Weights of a small multi-label image tagger.
Model: arch swin, activation silu, widths [64, 128, 256, 512].
Data: trained on Sentinel-2 satellite tiles (TerraMesh), 30.5 epochs.
Rows from block 6, named by matrix and row number. Rows with one number belong to one neuron. Each number is 200 + 30 x the weight over its row's rms, rounded and kept within 0 to 999. All counts start at 0. After the name is the row's rms in percent of the matrix's.
# fc1: MLP up (model.blocks.6.mlp.fc1.weight, 768x256), inputs 0-127
# fc2: MLP down (model.blocks.6.mlp.fc2.weight, 256x768, transposed), outputs 0-127
fc1.450,076,201,238,239,175,253,197,203,149,172,177,200,222,216,206,190,224,210,177,207,300,153,218,209,256,203,195,235,162,182,269,250,167,183,195,209,222,216,159,201,218,231,259,267,182,174,246,188,227,247,128,239,198,175,235,250,219,204,196,179,243,209,108,249,207,210,215,203,209,191,194,171,197,195,131,183,219,193,216,169,188,225,194,214,221,214,180,179,152,214,222,172,170,195,177,190,224,206,158,179,207,154,215,171,159,169,238,229,200,223,202,220,232,220,246,160,195,183,244,165,203,223,190,209,245,212,198,204,203
fc1.451,139,242,218,231,190,190,223,235,227,160,228,197,198,185,253,200,212,189,178,259,219,211,212,211,185,165,226,194,149,208,156,191,241,132,241,175,223,136,190,225,188,183,193,129,210,196,203,147,197,240,200,208,205,185,245,182,216,234,244,236,190,224,160,207,201,217,199,205,189,236,167,189,196,169,196,196,253,250,177,200,168,185,166,185,207,210,208,175,186,174,153,193,242,207,171,161,176,174,195,153,206,158,236,162,170,205,234,170,197,223,161,218,204,273,224,209,204,251,229,205,261,189,167,185,174,238,250,181,193
fc1.452,091,135,252,216,167,214,174,260,223,181,163,210,201,194,210,149,244,273,130,244,250,257,163,169,196,217,158,193,194,195,175,246,196,212,235,202,175,183,154,237,203,220,199,147,163,171,183,197,254,204,211,185,162,193,237,243,181,226,183,184,213,224,235,136,148,263,221,221,201,193,207,175,203,167,206,245,197,220,169,219,204,206,180,200,232,211,228,177,197,204,174,182,142,212,265,189,213,209,125,234,248,209,194,181,166,226,191,187,183,201,217,240,273,176,207,175,223,162,181,189,221,195,201,122,143,169,190,244,187
fc1.453,106,198,186,177,206,198,203,223,228,212,249,198,159,197,216,194,178,206,200,147,208,231,184,184,186,176,211,178,177,260,211,220,183,204,196,203,176,190,181,193,238,247,243,203,224,161,216,198,191,197,139,148,181,155,213,214,210,183,206,219,271,196,179,130,224,168,204,198,170,196,234,200,187,121,161,202,268,170,222,205,197,182,172,201,269,226,245,201,189,201,190,210,226,178,191,159,210,180,143,221,146,164,203,177,194,234,214,145,269,223,219,225,189,140,209,224,139,181,264,233,190,180,166,192,179,206,264,200,147
fc1.454,092,190,197,224,238,222,235,273,198,196,188,201,200,170,251,203,198,197,188,232,230,241,223,222,184,268,203,236,234,228,215,219,160,209,226,137,186,203,190,225,180,191,167,215,186,182,272,209,208,214,220,226,134,183,193,284,237,181,222,227,195,210,209,192,203,175,221,212,227,229,253,200,206,218,197,154,271,198,203,182,215,176,151,179,176,232,201,206,204,203,210,197,170,209,190,207,182,234,197,226,293,193,191,207,118,211,146,168,177,195,223,158,217,195,197,173,172,209,201,165,210,241,205,190,150,223,209,226,207
fc1.455,093,173,137,240,203,203,136,183,178,196,143,244,129,225,220,188,173,222,224,215,242,211,186,241,229,200,223,243,221,169,271,227,209,169,188,193,208,235,198,195,179,148,212,169,257,180,205,199,229,251,130,205,192,194,187,218,205,185,173,167,186,156,152,212,191,205,223,190,207,154,220,247,243,199,183,272,216,256,207,192,150,145,211,207,239,243,185,232,199,162,231,209,238,210,215,177,205,274,193,154,189,180,177,203,188,178,195,185,198,199,193,158,237,185,177,203,162,170,192,200,174,223,222,195,214,207,219,210,177
fc1.456,083,256,208,184,217,239,142,222,252,219,203,176,194,231,177,163,230,207,246,250,210,125,235,219,219,179,179,221,216,211,181,215,165,135,190,208,110,232,222,194,279,191,201,196,156,163,163,187,213,155,190,227,167,180,211,204,208,204,227,198,237,223,167,220,251,217,210,118,220,174,200,176,215,207,199,200,213,175,228,246,202,202,203,229,202,212,255,194,236,236,206,151,195,208,217,136,192,260,125,191,185,224,175,169,180,210,175,193,185,154,199,187,209,195,186,194,202,203,174,192,195,226,202,215,187,222,224,215,159
fc1.457,075,204,255,232,216,249,168,204,206,193,203,183,187,196,192,206,227,222,153,175,230,188,194,268,184,151,167,211,167,187,155,204,242,198,199,182,198,225,161,148,224,197,179,131,200,177,217,206,174,176,133,204,221,152,205,207,176,212,178,251,155,185,232,216,173,281,144,186,157,247,154,189,194,224,182,137,227,212,185,228,194,143,219,172,166,194,164,187,170,194,195,180,221,204,170,201,208,175,201,157,205,187,170,222,216,164,263,242,145,199,200,211,136,200,251,203,193,195,274,221,210,162,184,216,240,204,202,213,192
fc1.458,126,248,197,218,165,200,258,188,218,184,197,187,124,162,206,244,181,219,238,229,187,205,175,160,200,218,223,221,188,246,176,157,137,256,134,183,208,220,190,207,170,184,260,201,237,207,115,235,235,189,154,198,275,177,203,240,204,168,246,198,209,213,210,241,197,116,131,245,230,194,174,244,186,139,195,229,214,212,185,176,172,173,230,201,235,233,207,143,187,214,193,258,233,192,141,240,177,215,220,192,194,195,187,187,168,197,245,230,263,210,171,209,203,206,245,221,200,200,243,189,221,199,210,143,157,234,193,218,177
fc1.459,077,178,230,209,257,188,194,213,208,211,244,160,211,132,175,157,174,155,168,202,226,195,221,214,206,194,194,176,222,190,215,187,168,271,227,195,182,217,237,236,158,183,192,153,183,269,226,173,213,168,219,172,185,231,181,228,208,182,243,258,177,258,214,202,196,155,182,179,177,193,170,221,221,226,227,178,172,262,195,205,235,179,203,168,223,232,289,178,217,215,244,236,128,150,168,162,176,168,214,194,175,248,191,224,241,221,191,188,197,222,237,205,195,243,169,168,236,165,223,230,199,228,220,181,171,190,228,154,176
fc1.460,106,267,219,197,195,229,225,227,174,168,164,175,245,166,153,200,190,144,201,230,173,187,213,207,206,196,220,201,221,185,220,242,207,193,202,192,217,150,207,244,195,163,183,187,165,187,219,208,171,207,172,237,185,169,245,195,202,178,213,237,212,237,232,190,207,196,285,272,181,174,219,171,163,220,268,225,211,205,235,226,171,202,193,179,169,173,216,143,162,156,203,216,225,227,207,197,150,226,235,205,193,172,167,236,201,258,257,240,158,194,219,219,174,267,219,225,211,221,172,255,225,240,244,187,168,274,195,214,144
fc1.461,124,187,227,243,236,256,125,207,170,197,149,251,233,220,263,166,165,172,234,198,203,206,207,225,179,162,192,198,221,226,189,192,172,205,165,165,206,223,236,242,243,185,155,201,210,225,227,173,193,206,161,213,214,215,144,228,207,213,225,183,152,149,209,225,230,212,230,248,189,203,212,193,200,246,212,221,165,217,203,199,214,186,219,262,209,199,192,200,201,300,218,208,196,201,166,189,175,209,216,174,213,176,241,133,153,201,221,171,157,167,192,229,241,197,245,201,181,203,208,264,218,247,199,212,120,227,176,225,140
fc1.462,102,160,196,201,126,178,196,241,174,198,206,213,137,212,145,194,185,183,181,168,214,263,158,187,179,255,185,160,196,188,161,169,217,189,192,187,208,138,208,229,212,227,199,181,173,181,225,215,178,194,185,192,228,182,217,213,222,211,187,242,163,205,217,247,163,224,235,211,223,159,202,188,177,226,182,185,251,178,166,239,159,200,239,159,212,229,255,142,186,180,167,222,264,237,186,177,231,179,218,210,168,229,175,268,232,223,232,173,198,185,226,228,194,187,267,231,189,176,164,173,189,174,190,190,174,202,236,197,213
fc2.450,081,204,210,210,188,200,196,217,150,205,194,191,160,128,200,210,154,196,239,206,166,193,224,181,194,148,229,197,186,202,188,161,220,166,190,159,151,223,194,235,197,158,154,158,214,196,189,262,122,225,197,208,233,199,197,220,219,194,208,233,213,185,302,172,221,287,172,190,199,212,170,171,207,185,159,203,196,215,187,183,202,163,219,205,123,204,189,214,216,211,216,177,225,196,175,208,225,227,212,210,186,145,241,241,227,149,161,225,213,172,151,224,174,238,211,225,178,179,241,147,189,190,199,210,188,186,199,216,252
fc2.451,118,161,230,184,200,186,191,223,183,223,193,238,177,199,177,200,199,275,220,177,205,141,215,203,193,207,224,209,193,249,211,223,140,226,151,202,189,156,186,156,142,194,196,166,238,132,152,165,238,178,173,214,187,252,219,200,239,188,142,182,167,194,160,157,176,220,240,233,189,180,200,197,242,183,210,209,231,176,210,153,150,212,173,179,219,179,199,200,195,277,227,208,182,218,170,166,209,223,166,182,229,203,185,159,150,233,244,226,254,205,243,164,246,216,251,210,219,244,223,190,167,278,232,240,179,202,232,165,185
fc2.452,089,132,193,247,210,208,201,230,169,194,208,179,197,156,204,232,186,152,190,208,219,195,249,152,215,208,216,179,226,199,189,205,165,172,175,170,215,206,212,180,223,202,192,208,191,230,164,210,201,205,258,210,248,227,250,213,172,257,221,122,233,209,196,268,183,158,176,230,142,163,180,218,177,212,221,229,209,188,212,207,212,198,242,238,170,239,183,254,214,218,204,200,232,179,226,172,206,194,250,199,270,201,233,178,156,183,229,133,223,215,172,155,225,200,184,217,174,201,174,173,215,183,203,222,220,261,247,178,220
fc2.453,122,220,251,215,159,237,185,247,212,133,214,185,162,214,229,208,209,210,231,234,225,219,198,191,193,213,168,197,179,137,177,213,238,232,167,254,176,220,252,225,254,260,154,183,201,261,202,167,210,166,249,154,230,159,211,180,211,209,180,191,174,173,229,175,154,177,213,220,214,143,182,245,192,237,127,228,181,235,172,251,196,212,200,194,197,245,183,138,177,174,163,158,205,247,175,150,225,170,215,205,184,190,256,208,202,171,199,182,201,176,179,162,229,178,195,216,236,179,186,184,190,206,191,256,239,182,222,186,209
fc2.454,103,200,185,250,205,204,173,208,193,204,221,190,157,222,191,241,226,170,194,168,217,154,184,184,147,252,230,270,202,208,230,175,190,220,275,207,237,183,170,166,192,196,204,220,149,170,183,212,142,209,211,175,200,182,190,148,208,225,230,177,206,164,188,188,154,223,190,211,229,205,206,244,169,205,171,188,160,210,196,216,166,192,262,197,195,194,201,148,182,222,170,171,288,248,239,176,188,207,229,217,222,213,225,213,200,199,156,154,202,158,205,271,233,232,199,196,231,167,161,211,186,175,222,236,205,208,182,213,227
fc2.455,085,180,208,219,242,199,173,262,185,203,171,202,185,184,255,201,143,161,195,160,182,223,237,210,225,177,155,206,180,224,224,154,150,138,208,200,194,192,212,188,199,245,210,173,218,178,149,179,158,191,181,244,228,190,170,188,167,181,217,213,186,175,191,162,214,162,198,202,158,231,249,199,202,210,245,179,219,180,230,215,206,231,186,213,166,171,192,219,205,229,205,186,256,166,217,199,156,236,255,227,195,222,232,224,179,186,213,210,137,238,168,215,206,224,173,249,244,191,163,210,224,165,258,210,245,173,222,199,194
fc2.456,094,196,118,205,170,218,166,130,192,256,207,267,210,235,190,201,152,210,179,184,185,248,200,195,194,190,216,140,231,187,184,215,211,219,223,170,224,175,220,218,228,189,162,265,209,170,180,189,214,237,184,141,204,241,152,169,181,220,195,208,194,252,219,178,208,219,223,223,227,169,224,237,285,209,199,223,174,202,238,202,189,217,210,173,226,212,241,261,263,159,174,189,141,170,224,161,221,223,222,189,191,233,152,205,221,172,196,205,195,198,196,163,210,202,207,185,200,193,187,186,192,168,187,212,243,199,191,224,137
fc2.457,078,217,185,230,207,244,214,199,192,157,226,165,219,250,158,169,162,157,133,136,248,177,170,215,185,155,223,180,218,167,188,191,181,186,238,215,213,184,206,166,259,190,195,234,223,190,174,188,234,208,201,151,204,171,199,209,146,252,181,191,246,180,225,190,290,148,248,223,237,190,211,199,218,257,174,217,219,236,199,179,196,256,177,220,242,175,186,197,173,228,161,187,231,173,130,174,173,221,145,188,192,175,149,174,230,178,185,167,227,208,191,204,224,207,195,188,198,206,184,242,214,218,203,255,164,215,205,167,291
fc2.458,116,179,218,189,223,165,191,239,224,205,221,142,180,227,217,237,247,212,234,226,220,235,228,190,254,231,203,246,181,211,213,176,159,180,202,180,228,246,227,183,178,180,191,199,184,180,199,160,206,223,163,172,224,218,209,213,186,163,196,202,174,263,135,222,168,264,242,183,196,260,228,213,189,242,158,213,184,195,207,168,206,232,173,190,186,211,170,173,211,239,203,239,181,143,205,207,177,186,190,119,206,172,224,183,138,249,196,220,148,204,199,199,207,264,206,254,232,147,222,133,252,218,265,249,155,191,187,196,227
fc2.459,080,186,209,236,157,231,207,214,180,261,293,212,169,180,184,164,206,214,168,173,207,213,207,231,201,190,180,235,208,189,215,207,204,179,225,208,163,195,226,167,226,183,224,190,170,191,143,195,230,208,193,199,173,288,226,197,205,248,197,160,184,235,210,202,173,252,229,191,128,220,202,210,174,128,205,197,218,215,185,183,208,194,199,158,224,175,195,181,167,241,163,232,196,210,232,197,249,211,258,201,229,157,175,238,213,203,215,207,232,178,183,174,236,204,234,201,199,193,188,169,207,229,182,242,195,236,184,245,218
fc2.460,113,189,184,216,194,156,148,176,258,179,169,180,202,197,201,202,179,200,217,211,142,178,174,228,162,225,196,233,213,202,242,226,174,176,197,193,235,221,171,187,210,213,203,193,210,246,178,207,202,216,197,216,258,213,210,211,165,183,205,197,239,186,181,228,258,151,238,160,264,219,215,217,205,196,248,187,245,193,160,234,239,173,181,134,185,177,192,175,218,164,182,198,155,226,164,193,210,236,218,220,191,186,195,125,174,188,221,214,167,204,168,204,201,194,226,280,213,216,160,142,212,197,210,232,172,178,196,246,172
fc2.461,116,181,189,247,225,209,233,209,214,230,214,187,179,143,197,171,159,239,232,163,191,220,179,168,188,220,209,211,174,163,235,188,212,249,252,196,216,229,164,209,174,173,172,193,269,205,176,249,187,189,132,278,176,212,225,299,204,234,208,162,228,147,181,166,229,184,192,209,241,219,184,131,212,188,224,215,174,194,156,191,217,210,242,172,175,185,214,223,123,223,180,197,126,192,260,231,201,208,163,145,187,252,192,184,173,162,180,202,220,219,211,213,144,191,205,226,202,239,221,202,190,177,244,220,210,173,218,233,232
fc2.462,107,166,162,190,151,208,214,215,194,195,206,168,227,196,169,193,158,240,191,187,198,145,215,200,234,254,206,224,239,195,172,132,168,238,193,153,129,149,205,151,254,211,166,252,190,235,182,192,211,212,216,210,197,182,246,245,227,195,185,191,221,177,234,254,216,172,198,156,200,200,182,210,237,239,197,240,156,149,159,166,203,191,218,246,177,234,191,303,175,163,246,106,233,224,193,164,198,221,207,221,179,154,226,172,162,206,215,168,221,229,203,188,208,164,214,232,210,229,222,141,200,207,218,235,185,222,242,205,178