Rows from block 5, named by matrix and row number. Rows with one number belong to one attention dimension. Each number is 500 + 50 x the weight over its row's rms, rounded and kept within 0 to 999. All counts start at 0. Numbers have three digits each. After the name is the row's rms in percent of the matrix's.
# q: window attention query, key and value (stacked) (model.blocks.5.attn.qkv.weight, 768x256, the q third), inputs 0-127
# k: window attention query, key and value (stacked) (model.blocks.5.attn.qkv.weight, 768x256, the k third), inputs 0-127
q.206 100:576507524490479465621477462520480568421493459476504576463576621511376499443493364567493472488468506512442506501451492487464519543483561519524577489522491492496527433443466513543501544531454465480478525534500488530515534544467576566597406442539489465494516546474575398497548517542541551460427582593497515564427515469461454544568457516511446429472532555551484555544478467504474438487569
q.207 100:597575537472470529493496425536483457455481502479500471445537524490462607422592418562535462490466471533505509564461377555503566550576476453490490523511489602495541578510590558474511533464464467429521553455463502547562460411524428478493519409495425509452439486573527484484503570501533433464540485466498572448517426559478528587502517528532559451529536452498463486414513420544525456471528
q.208 111:536496509489520448486505462558454594408452425562506514491427644581490502536555563543495523475519415469514423429642499484403502515529496480527545557507459534546515483529444434471591491395414477474581503515496444541486441513473595428464519538524621489488523557534467581461569534553532500485422532495527557487516440528549524479514479463492479500543558497474459514518476480570589504521553
q.209 099:514415377559555444535428505462549550530566525490462496532453421525537496510451513481586576506490508516514516514493501469477478419473532517500525447435446492493592552468455462541464611483563549401507503553414517486634437571528401454537466557508448537459501574548485527576497550516510593509440458519557481535587411498508536562589522591484482547539500444503460490533440438550646454541538
q.210 103:525535478435407477530466497515419533557436467484507550477542613515545431421543445529529503492500467532424435458500525494587418450378421554522462505460488518556464520504490514501519511475565433394499548554515491499450440495516524522452457560581493525425545505531476557433576532529487499478603457407511483438504590546601443474502505376439554436492482553498497578481515510577508458466524
q.211 090:465554444567558472495441468430530335529491480494528454462430532546526484435403491473428520506561551473583526497484429438492491547503516564563559540458421525483518542515514420535473530452565633484596550500540505510503502504584521543513500367459499559480517556515489576470432533555557525405509534540483500515496445514375520453498493400545523447521525524400563484518468570525478558514447
q.212 098:420506560546518507521565507463533479519447532418503504464505598433506580555473503472453558481512472431520558510571524447561492562486493461510535589551494550478552466522504519428518523547494476429618498500496502594551567541406574386503616410465512457542592447501516456508521556570442529482481446413574489501530469591448487499408510492548472548494444521523494499478460578493550504514476
q.213 098:614478424454466438462510489518542477464537436410460449545527450480508503474418461464508585534574448527444516466602527453504453476560513459458538460482483463625450528484539495483506492460570489601562457519526387513507513494465464455601541495407490539490573412520466551541559587453540456481495438542512495565477514484483472530489409510486522439471482638539489495550512570486568545535431
q.214 100:490542490476368536400491528553504502552515541526417470573537566468567429542531414513402459434493476536457472547496471477627472483491374592459497490521513557500460481469510538516489533451557411506456499481618493495504435524508538570414508490496423547420592546491495429570498424464533452489488479406482517552476438541394504565536484568537483407494428534562469522538519480496416531522588
q.215 110:547551475539483488430472460482522477467473509411452600444480434444534337610533540470395463502505575505460539480430523528380503512568503486460396521478499550595484491510472599468565502518565511379424479531448527514571450382469479428418577473539510466507549493352478458561564477507488481488488566428451509477441478512421506558564505487411485517501509543541500517447434554524524546468529
q.216 104:481537601449450539454449593367484503483494370507441575531487525496498524486524568492529543474446531478547514572461492538526527556449433426528462518509546562559594546557491522424546589457443373430454535573517593551485516484453498460440525551552464593432522494590490514471466567476409536527505472488565458576492445463465413479571501454472481510506428496534527546485545503426429437550473
q.217 105:464469490441527475402595589421535469560589496560609588523528555503424509514515417510442510443625501505499463478470483502493567577537492412417480523462533392497473553464473387563524486544484478525482519497376446438512459460532440515476525473473508453453564587497487562486496525447486539496496569571377543441527571386464517580474521457485432477491582513494557476521448484469486477575393
q.218 109:505465539534467514490545502477490461493368525543568574389605522514503539628578529575612617518577559549635484508515499550555543489559526569538550617605524451455552514585577549530459488448494488515474503548443541542596580537515480511545478594444545536484489442422483466448454445462552468561462546529447493461531468456541518506495420491491490527457541500471462449452548561563480436585448
q.219 094:498450488498521455536453513505487480488559439537537496450472471483401500444544570546462540426482500605615525506538507579464475528570510464529457503493452466443507487575579457437492518427429593513683503429466444448471463493529549453494521512599530484526501597524483529598492502490495423507499545549385530558654476396474492496502536466487391548468509545493491475558494437553362491524485
q.220 105:524583438502570503510509551501477563401437530572537514490548392574495479544478464479525536510442491555419406588551504563533501513444570567506595497509508454496613422535437422485510510498512483434448522523463546472479433440494471542503475407476449503524531438511546561552490504489514429410441454519452499556427475438445541503541465553475589529504487435533491465543526456528411392483440
q.221 104:496495508460536459555518557383544470462511475495467537519498599491520584515472391479501579532528522511533521534517429527519383442567419486549541560596507573505469433479476438569483650539441482509525470488528506594472600444531490522482520487567566522469411507489490477546554482420414552431513452504471514437371491594430485479538499410419501518521480549452410523414456431498506475512499
q.222 101:474517500543479521524462415533441432496528430561531439439513530476581502572455571487436477493540418465491603463559576506599494546485500519486523481454490506530476466448399532490464473528596537502472447522536513579516497566522459490492560490394484554525338528451430481420476469521458526514468549520524546435613491576483448468464484486520553458544459467575564462429475537428496562483574
q.223 106:512476555474507440441466504496512529460517564510455445450510468492456509517423498504445529432544507529391546538477494445534525541517433451520447420523462519505516518515470501472477539435518537458574476495552398555496570540571535656476552473435522475400545532431459638602538499546534538476531487605429488460538504545590475437387523524494468352464510563517438502513484566439462517469533
q.224 094:517551534566462444503512631438393566523535427571404588427414458499549530490487553502517579606455518546473416496497567523499396551435508478406387560450494517385544558476459469495480534476497546417525517474463472553458528505488593469471464465451519408533442421471518480533558557447522490519382479535491409530424459533514570431484498543585443469457475601551514456576490478500564439447453
q.225 101:484418524513451447435448519496513491455449533549502572390459499513551515496488577516515528455495404501468470470513470517536504564461412570553408477531436370444419507526491482434496510479384487483585490454445464530492482537553455500546421578517510494462498488382530466454617515441417486513491511428468450503512457625469543538610413593483506503514477529485405583517536506611492540470390
q.226 098:515515500505625392486492439380500463485502448521604569563445449481497544521539565479516433489579499432543565414508569558530499535480476425503493505485503575475547634515609526480427594585498523543515531590501464443463492434512511515409480472527549544497525558490474507544528461490493519414641499490593517507442499556578556556509504605445554520543421479436482570452466592486496500560548
q.227 091:393627596486453421424484527479368507438514581565515445566547514633430449524500588371465544593498492508496561568504458561485588533512483544476583428461492575431478622547560545535392495527404453521527598510427508452484464491534596509485456519509456509427463517492382551540460488509519552463487538511502499513466519552527518562495505535452475441485464477431535499491511457531480487513553
q.228 090:532554495581457579409481543502589588492499484545534500579502460509561545579466651471595390572535588431524475479582520484452601513580536450477479514408564483468461599508594510520492512454384506486580473531432480519561557440544422466505524517590430463547466469468486500533397478565458529463464450508486516431483608542477528522507528565485540497365475510449573410524530528494516450538414
q.229 095:567435513501574481546515452483424513483541489414475507584445528463399523541510453481520519503371441460519481560471499489530474492476515481466531525419507496548511546410551583517503492519499452452460532576431524394486575518505503452469524350517554525513539418419614472509471532441491522509567499535587554541346505455466430536536543491449587549478517496459532433441494494493566468546436
q.230 099:566515539511458504509504537611563536508511448482522484510529432469445603503470477483483568581581398400488506407503504475495460453485484643466580521452515552482427549523454470432503510475494445496503480581482494554539443492424531488435522553613493551451514575442456488503458560519391581495483487457470468529457442489537546474542468462511461548478512440478491491436598525448474571487456
k.206 091:487550437561479554551469506572422412422389487527525410526464471595574528544553512476476426518487531542526568498484445516463519505502553466407563462482535504606400537586456533467387454487471555574528453493509473427479475457514564426376485497390456510569447459519508482523412534462561546497455478508458491500569656553533490517368534472559462525518557443533445519516437507408481565529576
k.207 106:353494549521520531461409471468481540479522619485442537512553517468541497417558530435570513435515474464535568569490551470491441491522437484411452446472419407509477482494507564492480498528517525546465380550510438559413372525471532543525531535420498461510468609484512518510577446547477474515522495460580526527548559443469499590452541472530482560491477461577443475468524487443483598559492
k.208 109:428521517386576660440458516545431477559489443520490479492492437504598496561535546483484442521541451455478559510517489476508498484553553513540523467472390449635541465407538428401405447531506461580477502466528486613457510514482466366527624429528512454478567513539545505467470493593408472496519524508481442538571520525342504600497510469478570440538472453501488496418474462470584532439483
k.209 095:458454533539401519535517469561485521524495441430540460561519500531520581479559503572579406505532526526555421546568482422466496561514479471442479490523481419523575608494478415439471528448540491530610523581522398427371561497488507509487536473477490432521410472519443458448535484445538581564480453437456561539413599599454540532468537517551571556460548521498485529465452571417498455431471
k.210 103:473501541465597487477462422566587385468519440393470503453523469579563487508456535543524542436522502495531545454531506552489508458406511542471538524391494501505430537640536500491499559435378504559439459551505467525494513629561497489541470621489560466475495422464444519448570509521548485510470442465542488456394521490542521445480506493429523522532472458479483548554478467425463490500486
k.211 092:533454521487454430593563498490435573481475448529563493549379444481488488432438581520465468526535534461543454489533510491523533500539452539485510450461509542475480398462522470584501535452490491534389546530521562445413549531531550596505588532535477418466603562579513479481507546480429548516461474492517462411442506499455393511496590535539471470490550462479517470477555441395396534536480
k.212 096:533597403531367497521511565479396559482435525578527571574510433526447564443580464558474484474488488541387497522441534539532426510540414525496451478506458436455486555457425528473479490548486516457561530428442493516502473503513562529478460479541480488448470442548484495472493601444453413493606442557468470518546559473382403597447463526579403388405460547489454476455459448489520520543448
k.213 107:441586461507540468491507446503520544594476502414449563482504492587519472533523557578556447495423471584446384532481496570470485420500575573545528632568530488441500512439558532591555446531437446553519618374462604475578562430522440497458563565573486453484531489518519597487459504458497444539531472600518574491508445537555478498446558559501498502556577439528519350447526483499438488397466
k.214 097:551490501562647488508532429471499532578494419432503566470521504471497501436497586522455548540507447425460509582528522576477415433452506523495480471554578510523523520567498501573479530503392587527506424431519574468560409477485577549483540526444523471496546507486532612470478538548533493503530512513552482516496537417565438428537495488447549483515520429535549522548513522466608611498553
k.215 110:466527479500520465546486420578461580496504500473523504530535527608545460485444526556490531594407441518533400483421420474401432497505427467511554487541457437554492593554457539432528453496482477441482494451578613427534370492552621395487550568498486545501528469488517588404568574522441492515506496589548506498429477550447552459496517505528477492505462431508464599451526536466504555456549
k.216 110:475490555467514489494434477544543468479495443493480431515508592529526467512468524519516537542513487527528519508540403592427389505561436522503537493451417408432512563615482447477547500435465529484403395468557548546480544461528471443575495410542569398508470489439487473481461475523490430460502506418507418535511522503379488580582475441581537510485483501486411444537490533400469548526520
k.217 105:558549520510523517430555479491574546484511481541436625554556513485522530488562476465503546582506516402498505522454501483421501468606541535444506541492516553571457520439479540593651575399457468458478508572448495558499478501503478509470493475499455463497518419582522549514508420565527497477426528485578535491471516490560495546515449516493469504420351558493571446501575473465527542478543
k.218 106:479580530551498475458379539407498581518547468637495480511583499460579407452467484470546561457524490546478528436462540489450576445463433460553552458498430396528557505495526516531517473478606609482379424479506423541536470466447527460463565439514510530503457598562511553613608530622524472518564450475517460534465465468477484511464463497500499484507462513599468565463572520528632490413506
k.219 093:513531461537581467464447431499542474601459503457477528481589473409528551468471571465519406513468504496474477471536460442471508573579451438480526543545455549524438454505577573527490456505461416443362354526424476524446487474444525464472447509562460577550468492551515466546520439564558479561473516503496417546550474453587480482481420538542590541564472532542547425475524399428544573555470
k.220 100:464548501577500580402432509456552541534537502493456458506454547391506413536545575550559585535496505453648508573499488444367623504464573473532493484485507466454495495459527449539644472425421561479536517510495492455539577473520510390517503491436559470499453433439428490485535471533503473571453527499485511500570519552639537483553473518465582514526461463530531584540540576395468492555584
k.221 102:478479449432492502573479562472486586460510468554582428476528498480595510423582488486584478470489539531425522521517545532499648522504457426454460577429487460524493517586462471495538502433458595479506590460451495477506528493565517492557531369423563556457538557492476496556529538473454393430539450477516506413447431467460430571441498528546530493478451497535516548474497608571538540469588
k.222 096:514582466474413450486462523438503473465501452488508597601577521598483500541547471465591467441519481485508501471499520473593551571498524473569541518464479464538521501452496484513465511580421522516454551510470523470423400462492477534434526648579494559478545624557446470480551497537471502610562574489468510559483544420577445521405526510518449459479466525485654595496460407457477425395428
k.223 108:582506488426467528539458431433498548571494406552552516487520467435516518521543477502618481549512524582428442537497491526517528527474495514459561485457554604411469536490509468544477567484508490480579508496376500501448504570571468481475415583425474561532487490444513496479514409490568499527507538502385523493533478377526469539415632503386491541481528450440546566451553566507452529546503
k.224 101:489433493509388431477452566542451579579496521503461484481492510557521406533462499459606480510518503447494628526518502503429508562448508559510565508489471491564492589586511569544521468523470424488535478581562536420526432416534538445476508479537539504525484544546576510569556455514499521506391462549508492659545558518519526492534514449379562515458535468498460601555506534522553450476404
k.225 102:522478455481535559564552543425493539482580430516581437448402517548503453514482513446501521493515487468526544607557479365503477508573429490523451545480485455569520526496542514497419505412559468509534507504536510422547600401525467495589470556448514552478532507486549555518520585511553548590464453462518527427583570468461516516446450452494544451430477491502405429578447411511530565483449
k.226 098:518436449446559426405468552553509486475519561496512481579493507518482519536510519573495462536455468607530526550498481530526553508433481501583467438512504520483474537574430482492440429576544442464560511464474494446496524412567591508574473575467483606418586444514451532566501544455490464416568506522557513524494541563470507423619446504460464496427449466438479447508498439498390581461430
k.227 088:471494500476589496463559575550502511480531584500428517446456549446450592493533495465509511463464529563509518459481434431463506489410503460577553425464578485486524424476454539433471568607549465480510517428490498477448412520593457490484495528390476543477544435418487616550513548535563331420482495463451540545514545583489498425531513524567408513517534512518443483576489529518482441521482
k.228 091:444498490502546544504466490474445466528444484508532494521430474452426514484463479524531448534418484496542518451520459503474522496462473498491432504497579499481486489487477436538500547485611519524473459582575508438434497509483464477463471651466591560531493532461524557509513547440484444496527495511530599508533510515469481469583477482529527516501453454510461495559539517535477483566471
k.229 092:593414373535450435478480515461444448552501521570478465577460516489442546450500531585458508457522484455622497451490452514486489562509440532549442496494460625384523481442529502516419550563480448497517541564500552491522524433468514503502446463537419520520379470539498419524492501535496502502541388555475540541489454474468505545523535487518531537463494495534583435443474427547435566372561
k.230 106:464461512454562486520490430590579403418490511468623540578477517418554406539430501478498521484488528440442491548470473488397500516463521494527504593550548474466501494481557470414498480517493465506504463493515478458516529567480561497547490511472548528499502542489535490498503450480579532468530488507571501455471473534402401505488505468453554532500577542562431488515509424529509555553552